python train.py --dataset="photos of arthropod specimens (BIOSCAN-5M)" --horizontal_flip=true --encoder_mlp_ratio=2 --encoder_shared_expert=false --fusion_encoder_norm="layernorm" --fusion_encoder_expert_mlp_ratio=0.25
Rows from block 2 of the image encoder of a small model that answers yes/no questions on an image's attributes, named by matrix and row number. Rows with one number belong to one neuron. Each number is 500 + 25 x the weight over its row's rms, rounded and kept within 0 to 999. All counts start at 0. Numbers have three digits each.
After each neuron's rows are labels from the 100 images, of 14848, where the neuron reaches its largest size: "strongest on" is what is common among them. Only what is clearly more common there than usual is listed. The data: photos of arthropod specimens (BIOSCAN-5M).
# gate: MLP gate (encoder.blocks.2.mlp.gate.weight, 320x160), inputs 0-79
# fc1: MLP up (encoder.blocks.2.mlp.fc1.weight, 320x160), inputs 0-79
# fc2: MLP down (encoder.blocks.2.mlp.fc2.weight, 160x320, transposed), outputs 0-79

gate.45:485519500497484517543498517504539489470491485491486517521526505546506535482484445518554514490467521464540478542486494539502484506498500464443510514488537485489523486501496514500488514489519477499456472504506488471531529483508477527482545473
fc1.45:485506490525519512493488514481478511510504503523525454471470505461518503515499538477472505525518496502489492487515493462491524463528493522519465529500491501506486473504517474503471464523461526482543541523503487534493469492518525466478424525
fc2.45:450536483547525505496497512467520542498527505450493501493487512504481494505504503489509512509489531488445496499452476483524506470542461470521484472515490493448482532500496511505515523513506534549496496529509495507511473459541458504472476540
strongest on: order Lepidoptera

gate.193:490487514501529490493508531523480479483508511509496513520454488550480467461488485489517486448463488542488504464497524491518510529505464552529479472556516488522501500522490516503506491484478496529521541460494493533511450512498480535497495509
fc1.193:504518513520463501519483484510516491524449461478523487498485499480530504571511510511490481531510534464493504509498474503487446510471556469499494544457514521480498491498499500514490508517519491490511462532553491469503535512522515487485502513
fc2.193:427477512527510512504451533474538499512471506511497544495491533485538515485512522489476470524505514503507494475460502489491509507495468505509475561493487510485540491516472512493486505521495480498454511523515466513495538483447513532502529499
strongest on: order Hemiptera

gate.151:461524499505497520527521526533498482478503521471505501478532479504510492500460489500511499509505492540532477528541449551523535509483474540434498485511550465501474486451489513473476493508512567486518481477492489536526496482471521496489474493
fc1.151:513472493494495495529494518488476526529490476520521451552450501524492485490448492488475525511512485493467533457458539490508494506488522490499493519503493551495494533533506477494479474511500498550469489480479531458527519506550474468480484489
fc2.151:480528500496445416534508531508480474483515477489505531474513501506526516498513492506471454484524491466538529515505504556510493482481520499437465464501514481504513491516482557468509493478493524500533512463534492492508505487535487514527441517
strongest on: order Hymenoptera

gate.242:534525516540524464508512526479505517476520473524512464456521504486456508479505523508485468518528510525466534491513514541481480470463482491533514473511490503487484499464522553514469515492469501490500491506524471500495535443503478490510473517
fc1.242:510513482493486539533495445478493540498497457508492500494477483482506485531490520497513477524496509493528492497498555488549534490503490519503529472476463550475516502458502531517488492491489501546526471484552528518510439494470494479522529533
fc2.242:505512488475465536490540485524474521512500510507497554538471465508545539472484512494500522491493541477467499487496515522521499470550515504509514525488503518508500485519470464520497531505521482543494482476517542472552490498474525517526481528
strongest on: order Hemiptera

gate.287:460483505502475474535493502492466461494450508479527484489567491496550501525489518487504517544518487475522483492475523524513472491532454478523531465497524528478492497564453482472489503508528511529503453494480494501502517413521497484508524486
fc1.287:522512486492496541505538482455537515519518504523475508475496515488475490493496506513521478502503502543433512461574542521494528449482484515470497505491484498489478491471512507507512486489477476507480512527480473512506489539465504514486476518
fc2.287:531516440520458505470493494520535529536514502486495496486495500484455525516486459503469499505493498517482494509517467530509502497480549513509508473532491453463532454464492519516511530533476532478440477521525495476527482512498516497486522544
strongest on: order Lepidoptera

gate.202:533452514501488528515546537529490471483479526468496534456538451490521464479495526466460469506444483507522452537491490519474489513523480496534472525518502507505465501492481477526503468431508497505507501487507521530476574487470494511491502488
fc1.202:504496498502510503509492555563459482504512520459542515494521524519539527499456491495518536464458505565520525486483479504503482514488484459484490527489483449498561519463497493499514518488477516448476494497533472531510511482503524464475492470
fc2.202:477482492506485470489510485513465472506507472559502544471475507487517518456535519470481500511482526472487498526552548446498487473518507516497531531472532499489493507470498481517429538492526453541495495500520495525474560502466494493494501525
strongest on: order Coleoptera

gate.262:486488489493542469500505508506486478483489489528508464548467462517539513476458494502466489505511536543507480486464494499496487484475488494519473511476501506485475540508491509474483500551490504518515492557512516466463527520502474473535540463
fc1.262:501519508497492533536462537472510476558482515516534491473502536503450515474494432552504510476500481512518496470536478519542475509507525543449527484526504468493501447493507490499479522482557497517498510473497494473518502468473526494498509540
fc2.262:533489531501489501500501490464492495483509502510521491520507533483504488514511488487507513523517479523500493490579525526502545475479498514471519482506503511480484485510484502502489481464510521524502514483446522533508485508502543550471496492
strongest on: order Hemiptera; family Cicadellidae

gate.96:495541522493476470507468469523446501488474498510497499487482498519523473515473467496517501476475495518506512551519441489532497451512504499489471478553522496518552545484508505530494494497500452481461511488491498514510544499510490528543507446
fc1.96:503491529509509482474523534475505525541498489509480478505495469487506503538525453523486505452509523460503519448497547496498471494486484478553537572469514523482451457489506488463511489551522509492513516528500495473491478528508519464513499559
fc2.96:551486513527553542479489491526514482510507506484505499516526508477507490525472517457530537471478506488523491491478494525460526526530478450479448500527550488451508478483516451523440493499498552483490495476514505552494487507482513517521527503
strongest on: order Diptera

gate.6:491477511459475488510522515498508521477488460500464506488552522506531460510518551543545497502480555486517481512494484486533506514461489494516476524506497487487470505521495506504508464500482492548542490490510498532478507501561503502471457493
fc1.6:530503488514548522469500530517540512478506521501461516521494469452503535534526481515488525474546483485517514443536544487511491509513472514499528467511505515497502517484450554502495452470544516494469453494524491491508444491478499469491533534
fc2.6:488504532460493500488519497529517491499567523525500513477506533509514496492474512484593437516509477479515493531491511532469515497490495516481486541517517479503512447516485520500481479499474435504472530500495523507530456490479515528532507512
strongest on: order Coleoptera

gate.116:525467525552494474497501497518520473475477506488517471568486473512543502480488455497556507523502476479496496484473477496487489531495491507470499521468479514515500495538490520526527499545485498514469471517502476510462438492502505547483492468
fc1.116:480530507463526523508506524486506506509505454500520541462503539509454481501499558475443504500491513507479505521497527505546525461499536500540504475510498452507473506494514482486455510489510521499519532471506539461558539509495501460515498541
fc2.116:463467507445507480480536515508528509490501489501539528504502451500557490506488484507506503522495507457530501494499493502530499482523518468469478502533479484478549493488521506480496462522504454460470501539528533548519496478500445503527490508
strongest on: order Diptera

gate.43:461533511498509523503539441502493524517482503550500511484472481471517510474476514498475478484522500495492552478518527513485451494499508494520454483510453452503488468499480523515495523471478445475524493487533519521507503505529518483498483538
fc1.43:480491527483481502484536483500459469540504510540513481517473536516437555527499486518533505489511538506529500491492498518452496498516482490487467518529514458472536522517502525507480530478512466442515503487499509502519500497523488483534436571
fc2.43:526532459456492528523467511512497456483474495537548502499499531508486498496519506486505522529476520551498538513473481476462487549512489493471515479459515511490476526487490487514494514492512521482504523472539538457519499471500554474497536501
strongest on: order Hemiptera

gate.212:491520540458464539535482471476474498541516456500470520517489519478502517532482519478537490480523516479506494530520536505515489483538503527513514508477495487504516462521464449470475527502541511492527453455513539486481466497498446495494480503
fc1.212:512527512488516505544483510484460485514482457556496490533491515531509441478502494456453511517517530483502520454507557505517491501471531541486507492462493459479518461455491495485503513448526515481469520513530499481470506505518480488449523535
fc2.212:501523505517500544511471542521454452515491468510537472506519589514495522479545552504502513489519533522501517485516464496454455502495471476468435500482491452490483496453486513523521553506485538499489517490515505517502481499489499468502509506
strongest on: order Lepidoptera

gate.221:521520511471511520536485480517484510500474492512491504489488558513451509474511490536500504487491529519478559486506495519517460522524492498479496483499477475469478499499502513520458569493560515479549508503517494488483453531499466497495469523
fc1.221:496497486516467478493538512529511505500514502477530503496529431489514489532511523504504496497470466473534459506483499496514529472489525499516532483475539473523523509504478492445541442510507501509493493511476524527527519484476526509538515460
fc2.221:484514482509509482525501466494538491539553476471497490453475511469550526512532499460496521498521502480499519497487515475513501467508489527484474504510527496539434476516465478501490463474481508511485533503528504530480502506452522515505452456
strongest on: order Lepidoptera

gate.164:478491457528495509473495480510524516533504472480536465473478542475532493515449514487499531520462467526509529478492568487492534523447495488466480515493517489521496475502496491502508532513522526511509491511516495517510491491520463483488500502
fc1.164:496522520470481513515443485484498453479484501531532459504516487549474519521531485476509473523550512523509473475532483533523512489513481480506539520517498489522479518506520559475484473487499487557525505483478500512525506516451521528474520469
fc2.164:489500495540519515479488475498486542455486490480481467487551486466497546552481528489521506545509508475531494515528565492444530503461479500518459512505482467484490521469510469525479502510462465514517498528514470489528532551493468445471478553
strongest on: order Lepidoptera

gate.224:483493505496516519485521523474497516485535532524508518491531510519485497502486513482537534496463504467486502464490503451518470562514459525485515517485500478482474498502503525510458459495491498498490514490518578501493512487502488529480517536
fc1.224:503491472499540537478506523474494517508492442521561501487501501523484488443515488505491535524469505479488507468440453493513474504525488498489522522511480503515508526497543526530530542492515513512513491492483532499488485508473469553516548454
fc2.224:487480490532499466522501505520510499518472526493566459513496491510534446476515504505476507523472517518528527474460485493449508461491475493521453523514475523520500480513498512506507526462519488509554546507477464489539463500515457522478493459
strongest on: order Lepidoptera

gate.110:475529483485480509511537460475483502510557554524479555436500473504503500534507498485521470515500490522512555514485504462462498475501505531521487485551494476537505467477489487506494526487459467491523477473544519529498516509506536471510477513
fc1.110:479479468559509479504474455498523530534506532502450554453486470433493498517502500531514490517523493518516502516501488490478510510480498517479520475514488473549474490476535488523491523493500501522497500488537513518495494533565526517470485521
fc2.110:490476486466493477502584493477495556539511485514491455516494470463521512484470489493543487484513443444495483521513512526501491505511494523525424517523487520494509491497502508524520501530517438506507474498494508521471468462457484538520486451
strongest on: order Hymenoptera

gate.90:499501518508497498480488475474520492494502503528516502481488548546474484483488474532484495491441553509481496474536511475520499478486498487502508589518472507470515491440503509533494482511481559508527557501522476475484500500480468486488502468
fc1.90:490500515482501508473494514497533477497520532499529478486498494478516527517512467443538471474498467473529483483523523511502476494531468487497474501520539500528495510497532527486505516506499414480477502483453455480530510520539500550509502500
fc2.90:501508488502477528457504483488529497537512502502518514514481521487512505529483478489516517475483529472503457520517527492446496497541471464503515535547502484542498509476484491478530482511480545510516531492472445494495490459459479487541507519
strongest on: order Coleoptera

gate.272:530557501485463472502477474496482487520499520523518514495494531489471526483487453499472518528502527510497554519519489514492479475460523493492498446524487473476520504522512507497484492534495509462499512464519498472483528545495490485505518532
fc1.272:476449481532497494506532481518516521491464514475489517512516456476479509504522495521500509468491475498527483480479562448499498520515449508519497523481474534493469505496519480492549527447519475512492450534532495530506504494500532512472472467
fc2.272:485506483514480485500523481486519552515500460459510485484512487508501469526505564467460518493472526471516482487530497469517481484496489493485496520476504480535457517487514507505520473554502525495558523473531480490503509479480529514481462488
strongest on: order Lepidoptera

gate.159:460518501496493539531474461479472511476520492536546490462458514508494455496528515523518489519509462511477499489521486515517505511464501501513534548488481521513532488481497451488496442477478533493554511465503492552509507529497541494476464506
fc1.159:488503496502501476469529513517455495490519480519526527477480460493493506541522523530455504498501458509493492487462490472546518519485537501470539528468496470508485499498506502506495469443498486518552478439508490502490484519485545524496500518
fc2.159:528477523486492498491517520465475505519504478496470511447505498479495504497500462493532499499508524505517541519446496496498514519479494495500541461525506540525515505506518512510515515455460521513496479455507529472464542449477502533537455486
strongest on: order Hymenoptera

gate.281:489547515450511530492450509510491495505517482531537493543472495536465528497530487474542536541540492512459517505505565485493496497507548512536449467528464503527541482513484542467485521483497471455488502525465522484446512503501470500489546516
fc1.281:481530531434509508516435487479482513501494463518495471539464544515489536479534483511560497517531470530484505495527532504473486475493542504516450481525482519515503473527503520499475506483494489498495506487485508489453510517513510513467514482
fc2.281:513487477523510518494551511525501457480459509470473496531460487507506471497493512475540512487488525501563494556458456535476506514527517496492506503487506494458478540543481459519485542477554502452537475516499479500495480485504465455496533486
strongest on: order Hemiptera

gate.143:488479487495479488491461484503485502498476467534521477496481568534541504507487480516496556482487486495488517502473491519492475458482483528510478507533539508517512448477506512469510518454480500467505501478469487479507487503480503550465476500
fc1.143:474505477529541485525514509481528480508515480457506489476508457506533479527496497522492497512580509481508510503459475512528494523475470529533522469514522509526472462522496461543499472512466531510444485502514503506527477502472524506481545491
fc2.143:509531534531499481484513508533485461491503468477495479505517525480491530511518492535486497513515486488483500498532520485518475458474538507501512478535530525474465514468503540462505456507496525475530518478459565479515459520458495555503494540
strongest on: order Hemiptera

gate.184:510448478557471488501507545511509443541548512504512482519446472472498474561486501482515443521502507488481509477455525490469535547530524496488500529493487458518491506532521507507525466486489486500578472512564498496535500478512489495524465489
fc1.184:494459511479485522459499483502449491492521466527507532503473463513541485518493491482492492487509491434526530498501438519486465490474532526497520559479511458505510534466480501494507575475494491508519506540523490494492505475525490488485499510
fc2.184:470518507497503496570485461496519477475482473538506481492480529503523532531570509473494490500509448542486534513524492499452486501518496495514507521499501530482518489491474465532510505515509505471437528475564490505459475493495559482516520534
strongest on: order Hymenoptera

gate.44:495486494527497487488478477508522507482537495521485523503464509512531480503471512516473528454512525500505515488502507517444547525550476487526497511494467533456537464515520482531433474519497502448489546520486518457486492509535451514485525496
fc1.44:499464500506555492499444524483493496482510450485468495570473468482530484510506512509470486488502557488464497508524470511507523526496537479505515515473466467478476492512503502500507515459521508486462537501503534502484486517532457476494543524
fc2.44:501459501503476456519523500462444509521524566530516444497480476559517471508498492530473473472483473521533526483487452507487502496533522507551483490461492509506518521459485491517531494540502490485540471530562528477504500490507475475506515452
strongest on: order Coleoptera

gate.125:500462515482521513472548509565499476517475527500487485465486483513482504514522472466478499507506479477499454532481497524524501528535511458526496515546534527556472532530540505536553502503438509513522461501536478510501468506543506493507488507
fc1.125:489542467497470477501477484443546521494516493525514507544508515494501496474483519502477532482500491490481517476487481511485496476496469556495487468481446496470504464506444468482456492515510501503494539463451494502525501507507476524486468524
fc2.125:481526487512482501504527486495482501524520542496537524502541535470471533451478509486504532476471534456502521488498527506522499473485466523487495448528485506471506442449499510508507538530491537529509477492462497524521495547476490499491535519
strongest on: order Hemiptera

gate.8:478502525508486501460485493496470470539483491465498521459501506444478525489489531491484501470486562461475464526497472535515481509474518489490475502472528495534464481471511506486520503531543463518548481530519480508546516527486536505524522526
fc1.8:474520534525492533517523544478496479490521487529500501547487521517469513514479563443535487521525483518506551517484475530481505462527540504493487478542506497495500501508494485521478511532522511505478498484476475521549484469510528552492488545
fc2.8:496506519473466472534477472489502546488479524493509492507517522495517502496492533510499508538466521528536496512496437510552544463455480475510464488541509505505479480474549529482472524529546515482525466529488470525489492493516485549471554485
strongest on: order Coleoptera

gate.178:492483471525526541517524463462477519522531517526484524514467498488465528470502508560476467505512460505453506494516535542480493461525478529475507584537533461515536519444472503522455495502516506495513505462487476505500514487473528519496478505
fc1.178:464473501507523433481492496564512492521497490511489513495470533494486471486518494488503471482511464520531545469507553503512492485487506501468468472533544503493493494474479542539527528473545486521487486550476493519530526485494523498495557536
fc2.178:476533455508438504532503529503489527522516501473494507492474495527519463532503520529428510485481502523493544475506476494530509508503521519524532482480462509507508526506494529472510521450549469511502507510468482438520543532499493492509525496
strongest on: order Diptera

gate.147:503523523497502550492440525481460527513481465487456482514489529470506464500519516505540496555470477448516487467486502484528469511516555526533496493441516497515511460538467422494513510502514495494494500515472457543501488517495519524490492546
fc1.147:503485487525519508475508505493476482506524531477490518501470478471468511541479507485469477481501520461474525487533513541453513500510510487550485515529490510481481502480493540502499481473547489446501537503507532560550479533512489523492509488
fc2.147:450460503509467504507523486527474482515505519503517519486484467513478481520513493492526548497543482485542527469518512486489511514492532483513487530472449498525523503469478506488482476482485483459468548542497539509460518535537484429523532485
strongest on: order Diptera

gate.142:472507466489485486458527486487527478484498449538560534515466506463467530503490522526503481517514487442510479489503519517497486497494519493509505492539488494511498483483469447460500508525521507490501493507546511554520503465517487486494471504
fc1.142:496470517514530514452517493498507474473552461505504495507484482496480520505510519512496558501480530444488494524507497550501488508492521530499526508490487494522520521488508467458518498493503549530473485520521545516526493482505510520485505470
fc2.142:480527464541491504513506532524515476514517495514441438545528474463547519480497542484471505490553478539481479496478524459464485503497503463473539513503532496513509491537506510512515471497525520496504522517510508548467492461464507497526503523
strongest on: order Hymenoptera

gate.176:557517530518542489553513467521504481519512528501492529467487497544519471492478503512507506496450531521464501540475511475457500508464429515501469494493511531532520484512520497522473500511528525502503459476565519484477468520532478526472491488
fc1.176:510564511457499479503494505439496504497485492504474465518518504486485476479519521494530559479527521498558472525452461490484498514495505468489521496467542532492529544510523488507512545528498495472515463487507492471492513471535471477527509524
fc2.176:543493486503425481515492482503485513541484527460510515490468494516514526475513485488470447549488482453441528456529505531526508540505531511491503507497476491467497523545483502503512512492495530469450486504513526488524494516528471449523504480
strongest on: order Lepidoptera

gate.174:467468529488502475557507492505443487513467490523457514531462495519548490489481454535493491472509522513544511476506511541491489505472513537476491524508511471525470464512525476516490523491573496521512499518489511485522487494504534495475542509
fc1.174:469525467545515507487500482496491583502514462477485477488544515499490453501482534524511480448537489511481489495555486495474516478467504522483502529478486490505465494455499536526460500501508494520503526510530509522483487514486495511497465503
fc2.174:454545495572526507556492489476525494478501468513543472501535508500470506460518510533467505483540543530482491495493481499528505501505533528522456418481517515512548445492481547488449511495539541512525491505492500510502475495519505514472502508
strongest on: order Hemiptera

gate.101:476481500479547496517488464466501457498500499513446476537487502480499492482494502537517503550507536484492503465550501500499473451487477541509512515491494534552521498524543502514514527497500511469495481535492495473503470477474500504495503519
fc1.101:497537505466530557502464443480465440479483517516498490480467446483497478532498538480479518541519509485502512467541515522475493481467467518522517435532504541500504542495541518477515513495513487506500490471510497509493489511519519526485514526
fc2.101:467521486536508493537464490486516457512521510486483467485498517512497525506516522530567524486561452486539491449513517498504520532547495498472536503536471460479517499481496513522520503497523513516528512517527521491463490474526474514505515521
strongest on: order Lepidoptera; order Hemiptera

gate.107:501443469507516540449533523473521487526487536522461477532490493482505484525473446483500520525532463492510506507486516497511481540499525523486541509530511504538500533490545488525505519488507496444457523530475496503515519507458541512501550506
fc1.107:497461471500521515445537517478512503529487534532489482551474503525509493500463448473475532544540445509505509488473528510502462509497514515476557497522506511528480540493518446519527483477501501479486530513491479514523492511469567512511573492
fc2.107:535492518485523498484482512508505523488469474503546507487498481491477491487461510492468516505500474507547543476549472493467527497462524506494558511488482459508494505513464516483455515518505499508539533509493529509487510493504548482455498502
strongest on: order Hemiptera

gate.250:507531511481490535495521461444481543497505500526515502480514504448481445460552509485452472507499461524470501501512472505465497501472468528491514490505456487499492535475508487492504472519482528495484491438497508494467470529515487527521529489
fc1.250:467531498489471537489533470445511534533509513539528499503529487451464442444522513486464475543521478496456519483493496510472479490503476544530485499521497491519491554469478500507466501513496536490485477439514523506471444535487531477500515510
fc2.250:505501519521547503502497482513521539519484534464506522494493488487546516534461533488516499473475487494514504529496517527469529504505480490487484470550503504494502466521496540509515533490481487526520512543529485500510474501524523471505492488
strongest on: order Hymenoptera

gate.158:531535487469503496511464517473488538481519492521536517529481516532464561475428494498521524460493540492482497488488526466446488487481509502492480495527495465489545530534499520474476493504519503499471474500540538508518508500482464496497482524
fc1.158:505448519483500488504491543496488487509514520502541466483477529521500550506518478491499525518457496531525446543511476485531503543508456471461521525455521544475472546523508503530509505540521496499488475470522515473497520496478513499498482458
fc2.158:504460463483461474457538500535512532540532496471505473500461454525493505528496524480508522493505484478522470506547543488490513528484513489506502485525497510482527437498556476478504479558540510507484478499488496548526505514526471480462483499
strongest on: order Lepidoptera

gate.172:468488507496491508466506533485508518509474502485515507463481489494531485512453474521569488536461485439501503475463458512549468466520534546491515530519490507531531497488515484495555507487533487503537478491499472512489513516472504553532492464
fc1.172:485508516497467509503474487500529535494478492528485508484455525452514479481507489482568501522524476454491480501471515508525466455517533561450493528517509519525454501507483492476538470520493499533497516513498468524516498531489474496505460463
fc2.172:485496473498491514478467515461499512471500461550489526536479493499443535504546531479494520453484486502533522520453522492478491457524486506512533453503496452523511519495481494523545478516499533462520535542493544512462495532550523483509522478
strongest on: order Coleoptera; family Throscidae

gate.311:503482521508497452516480540481493531489525500528495516509514491471455488426458517513495508471502497481509518484487482519510524522492546521514492499487463482493500544510493516425473517542497564513533527495510483480501469489483477514517506540
fc1.311:489464494554490502495504526469505507517489460517532515537505467462478482434521477507508534481488481467524512488472503498489544553478527500520508501474482530546483514527494490452486503525481534553501512467497497490476496505538529541492502515
fc2.311:488511501533533525473522477515507534511513463501490497496449458480507490489536476484481519502552518511496489475491486529542487513428485494494522510516468495483517448526527538513502454543539500503522526504510512526476469488534496492550475507
strongest on: class Collembola

gate.126:454500505498494503499503461446527501482541492507478529479563494472503503490466468524476494544463519524463487488508466502493523516550492456539484496511512476439516495508529542465471492554480534489498510533516530514509525496514504483522498499
fc1.126:505522510498498506514528511571521519504459497486483463533435480542511482530517516524494502449538479450531542497502536503524471448469513503474538515474514500581478491479484497495543533417527449478497492506497496466512486495463469492477477506
fc2.126:473485511484548498522509500468484472524510510485510489513506515504471520504497419535537504520503520501456521502506501461498497483517523513503509502481546530494452505537520525536478520523450528488449502521465483508503522496522488559517515519
strongest on: order Coleoptera

gate.137:491481505521522507542481549506502510537463496510518510500514515451469512466489549476514480509495509496542490492493530500476486466519461518473539456534542467492524480541531515486532499498521466459466496509543499496507484516529486541525493507
fc1.137:456505521497478497547496521493522487521546527477487541447498488517518524497510494511544489513522517556507531548480512477538510455525483497472526506433474481509493478475539480477516496470469474477457458491539486531544490454501513508515494563
fc2.137:489518499481485455573476502501506553488514457490478490497467472538479471550501480521530485532474490523531496477506495485482514488496528496531524511498492456520508507553477535527507476476440519526502558507508527470526491494500528514513553511
strongest on: order Hemiptera